config = dict(
    model='image diffusion model',
    dataset='photos with spoken descriptions (Open Images, Localized Narratives)',
    train_examples=203450,
    image_size=48,
    horizontal_flip=True,
    conditioning='none',
    arch='uvit',
    objective='epsilon',
    cond_dim=256,
    norm='layernorm',
    norm_position='pre',
    activation='silu',
    mlp_ratio=4,
    head_dim=32,
    fused_qkv=False,
    qk_norm=True,
    parallel_block=False,
    dropout=0.05,
    inner_norm=False,
    kv_group_size=2,
    patch_size=[4, 4],
    layers=10,
    width=128,
    positions='learned',
    init='orthogonal',
    residual_init='none',
    optimizer='soap',
    beta2=0.99,
    lr=0.0052,
    beta1=0.95,
    shampoo_beta=0.95,
    eps=1e-08,
    precondition_frequency=20,
    max_precond_dim=1024,
    one_sided=False,
    adamw_lr_other_params=0.0024,
    grad_clip=1.0,
    steps=9100,
    batch_size=256,
    epochs=11.5,
    lr_schedule='wsd',
    decay_fraction=0.3,
    final_lr_fraction=0.05,
    warmup_steps=180,
    weight_decay=0.2,
    adamw_weight_decay_other_params=0.05,
)
Rows from block 4 of a small image diffusion model, named by matrix and row number. Rows with one number belong to one neuron. Each number is 128 + 32 x the weight over its row's rms, rounded and kept within 0 to 255. All counts start at 0.
After each neuron's rows are labels from the 100 images, of 14848 (inputs lightly noised), where the neuron reaches its highest value: "strongest on" is what is common among them. Only what is clearly more common there than usual is listed. The data: photos with spoken descriptions (Open Images, Localized Narratives).
# fc1: MLP up (model.blocks.4.mlp.fc1.weight, 512x128), inputs 64-127
# fc2: MLP down (model.blocks.4.mlp.fc2.weight, 128x512, transposed), outputs 64-127

fc1.228 [ 96 137 127 162 111 105  95 112 116  79  66 161 119 155 136 147 120  97  70 100 140 138 122 165 142  90 143 151 135 151  84 133  89 173 154 121  67  75 123 165 146  84 137 139 175 164 129 129  56 122 119 158 134 141  89 188  92 204 163  76 133 110 178 134]
fc2.228 [117 147  71  84 171  87 151  91  99  86 151 174 127  79 169 132 112 144 113 141 166 147  81 129  91 138 100 134 171  99 116 176 121 146 135 142 116 141  91 121 124 117 131 193 126 140 102 159 162  73 160 166 145 105 106  42  90 137 142 144 134 140 103 189]
strongest on: text has "text"

fc1.265 [130 144 150 127 170 158 111  95 149 111 156 167 143  56  78  79 136 135 133 142 110 125 109 118 119 120 151 118  72 156  51 128 147 171 129 111  98 122 125 133 114  82  80  98 115 121 106 115 124 139 106 118  79  96 160 195  82 211 120 154 142 144 110 133]
fc2.265 [125 127 140 169 201 167 155 102 146 110  46 192 108 175  73  86 145 138 127 169  61  95  90 135 118 131 223 195 150 128  98 144  81  95 108 153 123 160 106 148 124 158  94  84 115 122 151 156 126  84 120 109 132 129 175 176 103 136 128  91  97  88 129 145]
strongest on: text has "text"

fc1.273 [199 110 147 109 108 147 112 112 146  92 144 170 144  70  65  74  79  53  98 161 107 127 109 122 177 194  91 186 137 119 144 149 159 132 104 122 100 140  71 154 200 118 138 195 145 125  51 103  99  92 127  52 134 130 117 143 121 131 145 136 124 130 140 151]
fc2.273 [103 173 164 121 118 142 114 102 120 127 171  91 130 104 141 125 138  91 102 127 144  92 109 148 106 126 145 125 157 141 121 155 179 131  91 112 170 118 121 162 126 112 158 123 145 124 144 187 115 114 102 148 152 169 154 182 113 139  61 122 120 110 100 124]
strongest on: text has "sky"

fc1.254 [ 92 165 136 121 117  91  88 162  98 113  95  67  90  71  97 135  95  96 135 150  76  73  69 132  70 122 153 105 136 130 100 155 117 157 112  71 148 144  92  97 148  84 104 167  89 130  94 135 142 169 191 150 105 159  92 131 173 174 133 164  83 192 100 119]
fc2.254 [195  84 129 184 138  79  74 195 154 128  45 142 148 144 109 106 145 101 107 113 179 167 138  72 171 205 142  70 119 118 134  94 140 112 139 120  85 151 138 149 126 147  83 125  98  94 133 164 137 101 140 115 137 179 144 112 100 148  70 125 161 122 140 115]
strongest on: text has "dark"

fc1.465 [117 127 158 104 151 163 150  94  80  72 153  90  91 121 147 160 120 131 126 134  98 140 179 107 127  82 105  81 103 140 175 118 115 175  96 123 105 130 137 108 205 123 159 188 100 119 100 144 129 122 111 135  83 130 156  97 172 157 219 159 170 137 101  65]
fc2.465 [181 116 105  96 120 129 120 167 132 108 164  93 106 139  75 140  64 116 181  91 129  71 160 133 158 106 132 116 128 107 151 167  99 163 168  95 145 152 128 157 173 108 165 107 125  68 123 140 119 140 135 129 134 200 164 161 159  71 156 105  90 113 131  99]
strongest on: text has "sky"; text has "trees"; text has "buildings"

fc1.298 [ 44  89 117 107  56 126 124  78 122 130 128 137 103  95 114 120 162  59  78 136 151 148 120 184 144 124 143 117 128  94  85 137 141 183 181 112 131 150 178 137 128 113 122 141 164 145  82 135 106 115  95 149 148 129  94 110 132 112 162 152 144 157 156 132]
fc2.298 [219 163 149 167 189  90  94 184 135 144 136  99 168 147 183 185 101 138 125 101 121 114 128  96  96 130  94 123  91 126 173 185 122 122  94 173 111 113  99 138 120 120 147 125 126 156  94 145 124 145 203 116 118 117 157 131 118 150  69 187 133 122 132 104]
strongest on: text has "sky"

fc1.473 [121 103 137 119  53 115 162 137 161 107 149 115 125  81 150 144  65  58 121 137 180 152 120 151 147 134  89 151 165 157 118 134 151 185 118 138 106 113 107 141 143  66 127 103 131 146  63 148 160 135 143 121 140 117 105 157 100 140 197 170 151 184  83  76]
fc2.473 [116 102  94  94 122  94 170 189  87  92 122  98 109 116 149 141 113 128 103 128 103 157 149  94  95  99 161 192 130 106  41 119 121 153  94 134 124  80 135 162 208 156 145 103 135 102 194 168 144  87  85  91 151 186 137 141 148  93 141 165 120 131  90 144]
strongest on: text has "sky"

fc1.163 [116 122 111 154 156 152 143  87 121 137 160 108  87 126 148 146 107 124 128  53  78 156  88  34 156 113 118 122 106 139  77 175 137 148 171 137 153 135  90  89 138 134 172  91 122 189 136 104  98 129 163 151 129 103 137 171 218 103 126 156 164 114 130 118]
fc2.163 [125 135 103 158 146 166 188 106 104  92 142  89  64 167 144 184 121 150 149 105 128 162 131 106 136  94 136 159 105 213  78 110 103 180 164 176 130  92  67 182 124 159 142 141  38 144 156 122  91 119 124 113 137  89 104 129 170 113 173 151 148 102  78 129]
strongest on: text has "text"