config.toml
model = "image diffusion model"
dataset = "photos with spoken descriptions (Open Images, Localized Narratives)"
train_examples = 203450
image_size = 48
horizontal_flip = true
conditioning = "none"
arch = "uvit"
objective = "epsilon"
cond_dim = 256
norm = "layernorm"
norm_position = "pre"
hidden_act = "silu"
mlp_ratio = 4
head_dim = 32
fused_qkv = false
qk_norm = true
parallel_block = false
dropout = 0.05
inner_norm = false
kv_group_size = 2
patch_size = [4, 4]
layers = 10
width = 128
positions = "learned"
init = "orthogonal"
residual_init = "none"
optimizer = "soap"
beta2 = 0.99
learning_rate = 0.0052
beta1 = 0.95
shampoo_beta = 0.95
eps = 1e-08
precondition_frequency = 20
max_precond_dim = 1024
one_sided = false
adamw_lr_other_params = 0.0024
max_grad_norm = 1.0
max_steps = 9100
batch_size = 256
epochs = 11.5
lr_schedule = "wsd"
decay_fraction = 0.3
final_lr_fraction = 0.05
warmup_steps = 180
weight_decay = 0.2
adamw_weight_decay_other_params = 0.05
Rows from block 2 of a small image diffusion model, named by matrix and row number. Rows with one number belong to one neuron. Each number is 500 + 50 x the weight over its row's rms, rounded and kept within 0 to 999. All counts start at 0. Numbers have three digits each.
After each neuron's rows are labels from the 100 images, of 14848 (inputs lightly noised), where the neuron reaches its highest value: "patch colour" is the nearest of a few named colours to the mean colour under the peak. Only what is clearly more common there than usual is listed. The data: photos with spoken descriptions (Open Images, Localized Narratives).
# fc1: MLP up (model.blocks.2.mlp.fc1.weight, 512x128), inputs 0-63
# fc2: MLP down (model.blocks.2.mlp.fc2.weight, 128x512, transposed), outputs 0-63

fc1.453:546484460499558422490462406529567463588619481528447468499474518520422517524489500370492527404533484503560530434547483452580533437531410428494491459580499514506505550487600480462502604559557528
fc2.453:533549520521527524518464490465500572595522582540568480479533539515488480561358483484548574408431547491582527529417548416535551430482520471449536504500525570487474525556432534538557584489449467
patch colour: brown

fc1.60:506519501513461484505547469411504508529564542497471513524436501519511459526512388537498415502492336503554444447559412373426409429521447501422526431422579480573393427537478444522501423558505442
fc2.60:550538555402405488565480524492555481506435530495483492497550527505532477557458507499407596561500505509548526567395570465438510546466471406485433559538531408473575572529594466507426539424506502
patch colour: pink; white

fc1.321:486538521397528454556451445595464441535494491413459482491521457514393509493531485491584492474515465538519481569484488546476561470558606526469470509524472589441491463576507453441500419561511522
fc2.321:501535491570489532428570485573463539493493586476532588498442551466467542487548437421510541429454470571488402525587435420630564394497450573511527599532582518533513424554550436483520513486501514
patch colour: black

fc1.353:531409516507467582466530455497499560468619608572452548578434454441574506512484488498549444505509390513528575478491481489468471499657444643522512484480601486538494438475510493455516523501519464
fc2.353:545527489522536453492428573555530518481462410501580469465524560497430456534552553470489544522417497488588500519511509479465551502404431334475480527532434524500522602530612481545501556453409541
patch colour: pink

fc1.511:526541521423456493624427596448492485608546462577515455459402440472550527489505509483506605463411509464489577414499540554535505400489544499564509528507431415494543565459530572552492507437479490
fc2.511:533440527502568514496417431526466492462600519454438558434517604556476474395464577537499391446525485520475498572469473469423526465507480480425508445518423507478420456546491425512550390566506415
patch colour: blue

fc1.1:526466490497432543426490565485461594514622603459497472622484507439547521528495474500480455489504378463527589503510448419451455490595475566489558508436594460597442413450468471512471434485501451
fc2.1:533501464545518518533512526469551459441374493541512462438501567523486475590519569482452540564461499474602460544514574416402447536415523398466440498556421463462599612534612523499544587485473525
patch colour: white; pink

fc1.85:439528472402521520463481463538523470417421532464565527530543558533484532534470388523446423521547497563595379490486515487511449511559528526507520481497531524545549465528413386470470408496451416
fc2.85:508517566454451561541450519516459497603532483508426622453423478452458485497487555479477553464445505404434423447505549501493502570462480458540531534484566456567542496452511586492449518523520512
patch colour: red

fc1.391:543578495550595548473465527483521498539516539561348496468507548565491436523510446425510595440499418584526475423457528535486490501528504398466433564475531456517472512607476493524396462521381571
fc2.391:411561496520433515487491482495429550521585454452567534500566555378488568493469467610467555526465557412507523608551485456509527525445517535525506428481479575523505506519443562513557519470517457
patch colour: grey

fc1.343:666477509534495474560507438503545568618537569529460562531487445459594422479499423551493518512496432586550493498550503530511433461560488535427529439458599515583465369476536513492536510530500481
fc2.343:552423460482512445653555535414532543446374554480522516463595519602453468440498480562497522484481503512523525481518473477541460550450481562373527563479496474500551524561546444532488549548545466
patch colour: white; pink

fc1.488:476480512527535564471439464535484528480602556505508519562515477513489491618461507410569488483487370465476526469489504425485463473644454543514564475527597575528460426476557471447534459533520521
fc2.488:487518434518525490546397442482520448537618516518584511542589498425422469577512483531444590391515462482566557548476445508465538440462507419459469534470446486559534577547444487536483608563505564
patch colour: grey

fc1.282:516457445497577540598497396425523463474492433475454502444548446504443608534435487464407455528440478514542417528421487567480416509474485599550410525509567564491502502497504472489438510527431579
fc2.282:523452619491521380471471581510473567580495499469468592555565557499390419439566511424513561487505488487462492582454468433490585451517538537555520517474456458570485404508551450459558497530486548
patch colour: black

fc1.87:484493499481510610488524444589469539461375534439542523536593469477419473627456461528494492458563497544584439497452563490484498543495560532464504462491571536549530450464475387410404406518468472
fc2.87:425492543461401491540532583544474476517471442571419460495495513443513467423517481502494514444484460454458406448573490431515516464488455497453518561522481467551521588561508527510545525515486523
patch colour: red

fc1.322:477501447504509515541498438558482359451412429514480453381572490564461565416507531400493463568438645467541453550459506558511530564455550446519420539503509476468487631527523545528458612479487563
fc2.322:493542561469448561446491565471514577515460503496476518591455560521440492513458458548531474433563457499402447498523551572536500461431495544481527439449459545454533422494442447482424417581436537
patch colour: black

fc1.151:429548449479559476513489531528535421503483365507531501412489526508434481441591526534443564496498628492433473572504515601541571503462516373465467573572388556475519508526476500480541517482511457
fc2.151:477528471491494501475524523550381527591524542484447449565525457493526608476454574534547435480471501525490541466375490473509477500490550686515554441500588452497545375417406581549542471523498551
patch colour: black

fc1.73:565427442431501519476520441479551550499468511544466459527583479498451511484570467578495439491545374540612509525498420496409445424548508490459614407425560441582409498475561506532505368487509524
fc2.73:458439395601460472402569443506427440479591518491462617461499559519543509521524517433457495529480562488472506553508538457509578536535433423597534519539531445524499536544520484488493580513462508
patch colour: pink; white

fc1.157:455446498518512606461550410561501570415426573466473479596573512426513453513572498460466423500486541490513456560454550548487505598545525496494456473548600571528463440520518516472501497575474463
fc2.157:555530510662498440505559487493403481522363456552526501558488530470361604555462440511559549513507382470496441491525505435562448433458492540465484532412497482523488535536503499424506506519532457
patch colour: orange

fc1.415:427472485561584554481517519520506527483561544475558540491505544438564435516455522554574580488481412527582536431429469469406431497575483418451450474432500497589471461380575459520476449545534519
fc2.415:441500441550442459510449554537504597522497501474550483475453472508473501563462515528432551430478508498439542516552364481515621532483442458443610464495391577471533518479500505504618495581460452
patch colour: white; pink

fc1.280:521468419557518530549558518468520464465518525562480474550483483447553537541479532539545551559460494546518582444508606608515534464466548506596505539502520532479618492466531475555538590444587518
fc2.280:536560570429533437481548451539507495506552421439542467471563564534491500467477525419505433411492453425428480564512490495516437373624405457545509527468497461495384521477562542489532429563456632
patch colour: green

fc1.369:598465500459532494401514493484467573482553446553484455521578481495573488519468523570599519533449383576506490481480434467460419396588455524539569406481584470593387412478518432427532455500527503
fc2.369:467470454572451512504563476475527428449559545494526507454496506526457444628527563482432514496442507581534556535502513430520534531529487466497532531591486476584390592534524536485536591401480471
patch colour: pink; cyan

fc1.99:525488502481437537515476519501454551537585544495529481580589420466569481655509483541524528523501435498528562490486541537480439479597497584530550406436605439593472435513538510488437432545491468
fc2.99:532486461559470509577512489514595461413502494544461573383548561482546483410569574477454452530456457485469522560511548429531531507461471432505441600573485409436480573526568446488607554456539477
patch colour: pink; white

fc1.401:547530537522483453533465565485548486561618462590527400418485504550585494488522505529513552518447490464475585449530486487491501509500539483516629529533473494460507524477500500634502523428532556
fc2.401:496484511533512542477497541501567503487416578435483457423555488590507535453365580522555555436496508493497508562540447585488497496472435559412560456530421466488441506544537472455478519564560444
patch colour: cyan; blue

fc1.224:531440564414484512503553539452532537514549543422556476591507467440510548570485499581509493506482382489550555451518425412457433514569431541441540458410555476511433497549492518540523484432507452
fc2.224:522502373548463512560528492505534477485453520499442503422509537554483417426547517432521483553462515549525399562552589486451463448543465423575476501517420546568572544478538480465492487534382541
patch colour: white; pink

fc1.411:515567518427509524561527468472559365452369404440555473424544496453458480444495468550490531501491524508581467490496521547484497455430545433448473519494436513444477494469566532445531414529502474
fc2.411:444467524596432493454590496477483407462596535454435540525559438467539547516536426523490497524531531522488507447511583435559558521503527659547473456500512441525467533618494500410535463484500538
patch colour: brown

fc1.252:443583453576472595491539433472502512484470530611513491531493547377567460561506544514596480508464520557569574482566414489521497481534572541583449472482456424537503531511507403534485531447417495
fc2.252:553433486391478469509518511465560470482497454474495437455564460572451439551437488512446381428398487437492505511473455546521437407547395562427546635521452449490517413537532488391547555502573536
patch colour: green

fc1.406:615457467467521506522533476501480546433538454481454441473612488502412455550520532537503453577501488590559549575489423462385417523482473464507563518475552510612500492510525459469508424512450494
fc2.406:393431494573467527505552436477530437479461558517451580485543542509566534530464484405466562456527481541477450537508468473535584459573482500524547456631565406466466517562544537511590542453533435
patch colour: pink

fc1.399:453523480481475523449517467580503414516495411420557465530454486479440562500539554410517499508454501473522370610473547608504510561426537371528476532539444484432507460458459574439605514438404532
fc2.399:513460418434503490449564533506495494374435610453460459524522548540468491493472537522548483522411563522515465499516441485513536516385485558475553499514402470477481443453501398479555517495557427
patch colour: black

fc1.204:496566477519519515555491606459522520553562413488492509443431458478615545506567552514496590529421500459524550393543432470448530507461512474562470473530417437495501587493501537651504548421471450
fc2.204:542519574445560449446475435472462507504516514460450541460451549601507469437348541523502398417522515525459516575456546536470473469495452520449518463504444490468446444510539449473460426556494463
patch colour: blue

fc1.493:522481573470445504448628508546398451505555488507506532466562598426490469448488547474446576473516545586430543508525496431517461482476426485396508454483505378436490585471513442508558531553513535
fc2.493:468516418579538522571399511474531557484449516509509451602456515531502536575451505492530454589485489436445499500477448498423523474544608448581457463566486552579555452594547586453547523462578512
patch colour: white

fc1.169:493447483492560510551454515649410528503501482567384513511524482535484500398394552462381500496471460464510577415510562546604525521510537546558461470467496501480473512479497457469490494476525458
fc2.169:556448563470465435492541535456589497458532649446549422497518544440469512520519469579462444464430627507444529493435394412448472563444461481483511518532440503435552486501462516458459501597529508
patch colour: brown

fc1.306:494535484533523509511542426508511442466499500515474475559560535419455366489504518496548519498563483551550518484563535349473552556470511537509458489493528444594520462444456489501563496401507563
fc2.306:504471474485508483453455558500474593454484515503502506416501524421500539508498433485525518543550502525593554453436413520580510380477533515536605562610436640469576522574536521486484457436486522
patch colour: brown

fc1.454:484533441468500506494471505488455414438522527438525468570524595526564509489448559520516535532472467470535511435558522527467401560462570523524567440569430469529486472514527381546442558381472461
fc2.454:475406466532508476424571400465476475570416523562525470436538513439472471479549503491454475584469573510420441546428421435494595444642394455426430459526484491496548511584487585487513492473516498
patch colour: cyan; blue

fc1.318:595487564487476471519505444431548563581551590565476614503470466463585461489536397513488510508505421557559500491543516430472436430611496563455521451455620468555491422476567479496495527535479464
fc2.318:482437510543528556603550472492498540440421528479506456487565578606421506490457448543531519534435577484565442466491489450456528496442474478433526559494437505527514566580602465555484486513512502
patch colour: white; pink

fc1.17:525473518491498407537499575477540449539613434492546448422439542509564452525524537586449529612451532427540583443522564461491509496485478405539569536557469527469536511516478494594557476489489532
fc2.17:501556538534489612499444498487495505440433542506499531484549468543503638422447578429517555499598406561485496560420478589488535529583527495460506457529471518449483511480491559516477464447487449
patch colour: blue; cyan

fc1.210:435542478492506526505470454497481496410558357427525537449442491497523509481441520408496511463446481431414482551483458586496504630452487478497430533611440553444500483484442578408433565512491547
fc2.210:450590499490499399417514487488458629512503539508463511569569560577485575435407462545566492431491501546532499497495475412523608471528454521457468423525480422540549518555541530474537466489533511
patch colour: brown

fc1.445:484418489592499569459597472493544535401450521504524451565555533409408506516536436572511508496545496490593428515494470525549481539487523447504432499547598504531463398504563466468468398535523577
fc2.445:514545564506399490526485597500519351535518494592543452467445496415550512525455446435486564423434474470472501442539465423512451517544559563489473573444422481532536465538506419480537516447538553
patch colour: yellow; orange

fc1.290:542569519390525461571415533447440499593564450440480475392488447553534437505488612531530545495437514421412554510514498504459487404542498472461490428476386532459486566465519492490520516471515467
fc2.290:524513482579497516528476454479526520434451512538475526506476529565547563351485501460502431556543387513533559513433522506521475505557517507495452400516563511492414433484489581434540503529483449
patch colour: blue; cyan

fc1.372:423460534444427471483490557456478540471485453449592465425510511486437669518502551461608400464478549476524480551465534489495452465542580535501486424537517568512415470482575414530488484384541468
fc2.372:519444496494439475532437510498541505592578580390581463535584480365566467474543492589479517474457521438443532566550473451431466528449456449591488540507444581495582478501387570440449481539456493
patch colour: grey

fc1.7:443540454504500527601506433554511411446422363468505502431531529497440483416458518446480480487428592452489440621410537612493509519504558399506430476518437431468479501476499490462535509484462488
fc2.7:527498512471505504376505532565506569542492608490382498498503492532486567507435461529471480479614502519499560416450512515557506476484541609559515468442576516498476384541419489464517422580493569
patch colour: black

fc1.288:496583472452560551553504487525453475577491467503474548544559405494384528471484526483641569485474429524531395575541479665421504448454504530451518476440500486580545466497491536446427422471488484
fc2.288:430512490552468472572419536548465523497554521584410552444506423478488457496530496425559478525514518536502509535467420444440543513400495592586572541545520398463510538512598531559538486467578600
patch colour: orange

fc1.153:389535486489530520537465399494477447388462456515550554501468534441473461455540475367575462492449466472543390635481467545512565481498568402494473529553463471431467529437488478468548541502463525
fc2.153:548534532530505529436489557523563502521573540480554397500487503552517488467486525525473576363557492525507540449512528462508528524465449606471441571546482462484527505572443487464494533521614514
patch colour: brown

fc1.261:436521492455519537485505453568495366394472369499517495370507570591439514480490465486500524451512519457471492532396563539516568522463594504442439526548468509522432475468540588441468524532558429
fc2.261:596627487456424512508555517422511482528495566521431533589509455447514502415497549424546545458491602471501486440527585493547438441508442476537525486627569467497568500575456486502464494531492480
patch colour: black

fc1.251:544545438490566627472452505488498494409498433450485541562567556477459449555520463518435482478568469556626440455503579448462574586532519466546525450472505536587626429472461452552477462458456440
fc2.251:444432492408507443589500588448451464504443504521513611455454491484507526524433468474504532410572415545474438480566472454532524435498589528493539505564522437552576571519456480473513503458499490
patch colour: red

fc1.351:459433522453494524505535458522511487553516543477475573526598470431502493553482550515522559460582469428434474391538617483426470523549525342588482455431558494505493520480543529483521523487616558
fc2.351:570472555536506464547472628496515531486459445483553513514511442522396542554526533482441514565367543496574455509481421535575515496448418616380609565591528477520528542489573496473518568511481528
patch colour: red

fc1.171:498539479464533488476546499475479513462502516469383523405538445435574500537561452491513481447489485464545487508473494479443562507492497498545513432466584493528575556520479615572555534492627490
fc2.171:494529507534515483589477561434568509510507559422609529546368525622506441462417518523527450481530486447451489541465574453496475516534512527499536627555525533496430494502408485514539450529407495
patch colour: red

fc1.368:508558524648504460486451467467562519435518521532481522457463586470535420468475496476558497553562500560560585505558547528465554530460526551588508499546443508495616464481460516544569395486406437
fc2.368:486402562550473499500478453518520515567496448453520402487575401560523558539477532544403468447440533475530395526432492546481402586440415576459476481387506364512487541583493519465485530534580506
patch colour: blue

fc1.39:495503536512574519502588514447551383425417340420534578439526572504540493455523507574523548496490562466570418512483507534455537532466566403506494526551394527480458538510532512491513480543518426
fc2.39:508513510441457426569529424446490436519541536453462466520557466492529500478462445548481521491561513503498501493564543453521566462490573662543441397501568427556576425492486549473486528419487588
patch colour: brown

fc1.484:515562463531512436489433499487489386541576419484501579470418469422576433564472551452509455498523483470472465545441503536502606535481528496598471553537541433459458531488462529474487543493457509
fc2.484:519475451499550549470507485426534433484486483502531509555377523503504480553484557579477424503524422464496509460507446452551453458491499462415548547479512541448429416443495472562494501433542538
patch colour: black

fc1.452:597454535518510567438579496446544589543578561408490510592500474480546507593506495540587486460500396521570592456535471446415433491589481597514556488452606457553467468469485516518530378495436473
fc2.452:469427440504493485570480513502431521427497476605518490421499541446497375488521504506459519555494545508538444587544575453536476490459449428491496526533395468492523558534599554411532580439476534
patch colour: white; pink

fc1.355:489488500463531528437448497528438535545550508512504419581468523571539562527556546503543498475509481518522494529521404429506532441494475489461521579527616509660433503526416579478501399535511477
fc2.355:452456450491449641609562498507439469459468446562532527460480380551515450625553456538480543470521548463512527488526497470541454534448472448552569582514389597477591489520500572559535515573531496
patch colour: grey

fc1.342:510551498506573485509500525445532447519586431540499552414460442504621474459581530501550552500427469524434534466582466483516501474563463476483556519557433517484519443512533457557565512392561465
fc2.342:454531537446523503500398455472509512566569487456451427463450517558449493390444595517447481484543436475561529497410463561436475522489589547423514497475463427473487520495517474577450488549542507
patch colour: blue; cyan

fc1.208:464483522454473524536626529476500505478524543418531517537539495479637542609484491493487426513505461495448542495497510453427337596584501492466593426479537546483479524544519530487469542510561456
fc2.208:501517461501430490522459401535542530538434553510473528525478579593449507482522546512485473559429466536581436595550532487470592490569544511488511504513418483579533556524582497461521443521468566
patch colour: pink

fc1.263:537448453515464437498437487562472477629499510566500555534551512430550548555456448466477462488472467466423563513490553495530481486453479585560461429494485542474546519438495560545585498462500451
fc2.263:562441575525549460449486501520661424505500510566493526521473559496484461414508516540419435495413526469477515451468403446460559617522480599479546533507457524464431491520491439486575516573474534
patch colour: brown

fc1.375:540555499509482441504549526390493473531555507485473544460465498514508408602458442544511470485444466522577454482532497426453452389561414540430563502464563505564411466501525384471546431512514405
fc2.375:456504533486459510469388414526500513476475566529492538523559570485555555452536525456474589573564540442503522531525615506538487505482538467454494543473490486493546574553562491499469520437569424
patch colour: white

fc1.194:470510573491528503585488542455556498540497505606464492462501613537504553470459518501503535448574548379511530484396538507543511481536421405523480477480447485526505414434511447479499519469516446
fc2.194:550540536498536503538546532363531542535505534479532492525599537447553528576503445446518397542461531447462519555492440530567496464423491560405582525448494522448478459623395500477527563467449462
patch colour: brown

fc1.178:528557483470529577526556520450570521492554477482428487535566521513566390479503639558503520520403571506462540470529523589526477548467566470524495533607475495444570488550548457659484511480388468
fc2.178:533486497438484514495501464482495516445528399480515484511530524609547526544469524471439328496453477573491537472499487519455440459567388577479459471485415485535453465498494513574566488504524543
patch colour: green

fc1.245:487576506407554535408450527503468439484473526488466494558538508517562501499476459501536453479542503509572429564523548487487450613591495557482571447505434576536553504491439380445446436472389359
fc2.245:560513521545598533566487589434451524533489530408463507492451426444442555487512515509456567459584361479454515566385593579530537576395457460547533499490530557489480549422518558438472457477495511
patch colour: pink

fc1.26:431504587474506556411505573449539451514459505382414501463525512492551516434423505472450451528493451450574516509437543524595525493452506571511487463489471470554464360509542530516485576420519462
fc2.26:598443490497486384570439470442538480630490580503561503550420473482488397494516565523568438431531530601427514533557509508451442459498504505524483541521487555436535512522426454465520479575445437
patch colour: grey

fc1.435:527478504521540513574621512487518551510497478460529399471495509444442443481492545590593564508452526436432554500497497497521483430444486390508390526532554528497423572436617606493525452538519634
fc2.435:524546476536485488448495541494555409445531454605589425556499577477605508464413410424504471528501483510509556411498479466510457459609601555488439516420457546539477431577509445431534466490462510
patch colour: green

fc1.504:536545460485531414551454557412551423534604488507477524382373514509523463476515505529518543495468499504446519444576495525495556393473454474505516609519417471467532502470522487496568429443507491
fc2.504:494507629495520570523422538522502521465511464490470494499568540585566608398453575463537528528503442485521530538439488522473503572549591537522458417495529442487471570507476569555511517501535497
patch colour: blue

fc1.215:417490496496562459463564540514497516551545423479509506525501584473535597515594495498495516528473382638508488471443496465410464522487513409511470479496473382493478539446526489516536558499529538
fc2.215:433443507547502502475538598526551455482556513423474448444373500561417412570534499622527478539516398473559569471546466462477481483453509543488501528498554474499498375533445485557568497464506473
patch colour: white

fc1.191:461477458524498463540460478539560406500413400525493507407538509522494479420538461493484502451483627486508428555514524592511506485401592382447432551572435435454533546543496589454492540553432528
fc2.191:548567519429488518398472491515467540486457479420458463581416415513554586534441477561510475531566483533432562460510516442548518467464486613529529467415530480446486389553428528584467397500523525
patch colour: black

fc1.336:478510483447429521518428585580467511502614557461438545551420431421451480503529527437516369466457366475547475529485443484499505499588447505509526495486528503533467487454502425421482466477469471
fc2.336:435524508543540426486429541561552487462448420530494375430526570567487501558501477493496540490538497489542449466512484486346467501490477418427435412485431564487520593454563554490505514604447550
patch colour: grey; pink

fc1.155:597425518474563526518500486462406456516508492490496440533541478441427394514467566457542514537432467614429576369415521555494498445484489446460551503461448445458536515452616497539544620451549525
fc2.155:511493502517392514524504575586605461489463537460471609373486496490533577498437482500472542406515435429517482647585463495458484494505484477518445513485503564496495489485428527495462473559519598
patch colour: pink

fc1.147:490569543577515464455516612448535533521473371505566500438496609491455557471492559533520596543423540472527475501511585525489448467452539425486506462504405532488563459518513455471544497534524511
fc2.147:433467476481460538584521464531520416448591617529504510520542421532574462514534491428429427443468536552493575530515466518541638554586468550544523485586544434584488498472446555464522518441540551
patch colour: brown

fc1.228:481377463496398403523419548505507433513438527476499522475572447453470493671507476524467393477501466447482576524479494458523402476481509597537551483427469484409542472497566467502507471525407493
fc2.228:497471507483643543428504519483524457418510504543492488410454540434528497339596528480445488563423539480545376542604555438542547483544412448521479515480504423548464563470467473556553532456501474
patch colour: grey

fc1.407:490559528501477445491408541408436488568526518489515480460467441490538404547511495490425540573478445479458475399527516368434555519458481506519500479517442492544444519510400466523523534431461422
fc2.407:592523569434513521528474496515430479546559508427492568525489525544473626478444546515512477397463467511413438568400502583517419443579498529472565462454499529438480488579605466455471499504528492
patch colour: blue; purple

fc1.420:475587485492524495546443499517497434406393409530526516374560502521519411487440500540507550490538583518462539527479522618511582439412572489520436501528410458450491477433480565461547451505506481
fc2.420:512479530486453523430530523505460498585539436492403499592537489491532635400553532473458521488487480518524507443539540464486476560500524620551520485535555442495479486562429464569490471529548503
patch colour: black

fc1.461:595457502462531462507565464502543542608515552472559497450491512429504580529421501419510402430443461510521571559585537446534514461473540544519525509475575534517516440392492525426552479490552487
fc2.461:428563521514445533511448538495475482545624463555542537529476533495545430431461462540489560490474584500568523530486438412509554482540424475535422409473482534561467593565523524445563503504536446
patch colour: grey

fc1.298:491519466549492446502467474433488518526556446493536440606519499531496483547563534537478547515537402515501538476545608588501561500425537515505479508462478569429627459450480526500543568393459472
fc2.298:473453499543522466518477469473430507561436506565487605448464499487584503487426531467486499536412554443435374461512499410504494417548445478557519477574510457546331478532508500475550479564484472
patch colour: blue

fc1.16:487501495569442595427540415512489468426471502521464450601562531480546481462491550507559577488530540441567586508465456564540464525523601474549521504518575505489467561442555414555478519508532550
fc2.16:511502484427519413489552477507523469438490474539532427421396572476486402531410442583537471443395473444430559580511421492519459355535435497445489543479426522529506416521571492489522449471578629
patch colour: green

fc1.257:464574506503507539583517502542561429431459530477491572440557512488481390448515461544519412507463621485590413484452524524510516503466556449481431532589454474511439551476547507460483499558476472
fc2.257:550571551523489468443459439469524504463502541478476451539522463514468558380378465470386528529586511470410478442582529473593574508497471585513423410461576483467548468560519478493477588422461519
patch colour: brown

fc1.6:548478533444551494464610446491456529527474465508559440444435476627495582506528549502541466459585495521553455552503513530454499458429463512527559559426494584494503502519502504568456446488485594
fc2.6:478448511428499431573513619484470495395535615488474522520578527377481450532523493488520457547453544512470592518498475474542510546400452483484501374557431497502562403443476524463488494494489481
patch colour: grey

fc1.35:543423423512522444492533494533443450575480469538449592522543465578447479451436447449472468487534449539506580496491432428536507515519427582519480527509426507548420574485497568574545464510523535
fc2.35:487521445513462475458450525558494538525495563408448488483447494412551484508430549478526442493538473425492519473454574611497458515510536456434470498555508554585507408596565411523479504462485556
patch colour: black

fc1.44:473391584455544524477506441511514549458594591512556496492456431487532489584470525468535477474467355484457559475476448507454452584643441547477477504464569530509500453445511448440499491446511477
fc2.44:457549397574488423487489594525457546450453473558502520454519537459455528563578518474479559482504485554538561575424450539501524417435514348473517487496435556494599524436561454469561544497393490
patch colour: white; pink

fc1.273:453494481485527597466558420508514510424404478491535524563525550473472486549509479444492383478466492506563400500489510530486512654511543470478524492445586526516487463490400458457497467535458471
fc2.273:482550465479485476443527617499509517510432517505500552545526510485520479528416421527539559452535469482542445425559457428574547459556473469603501525555551519597593500498491535405529527483544449
patch colour: red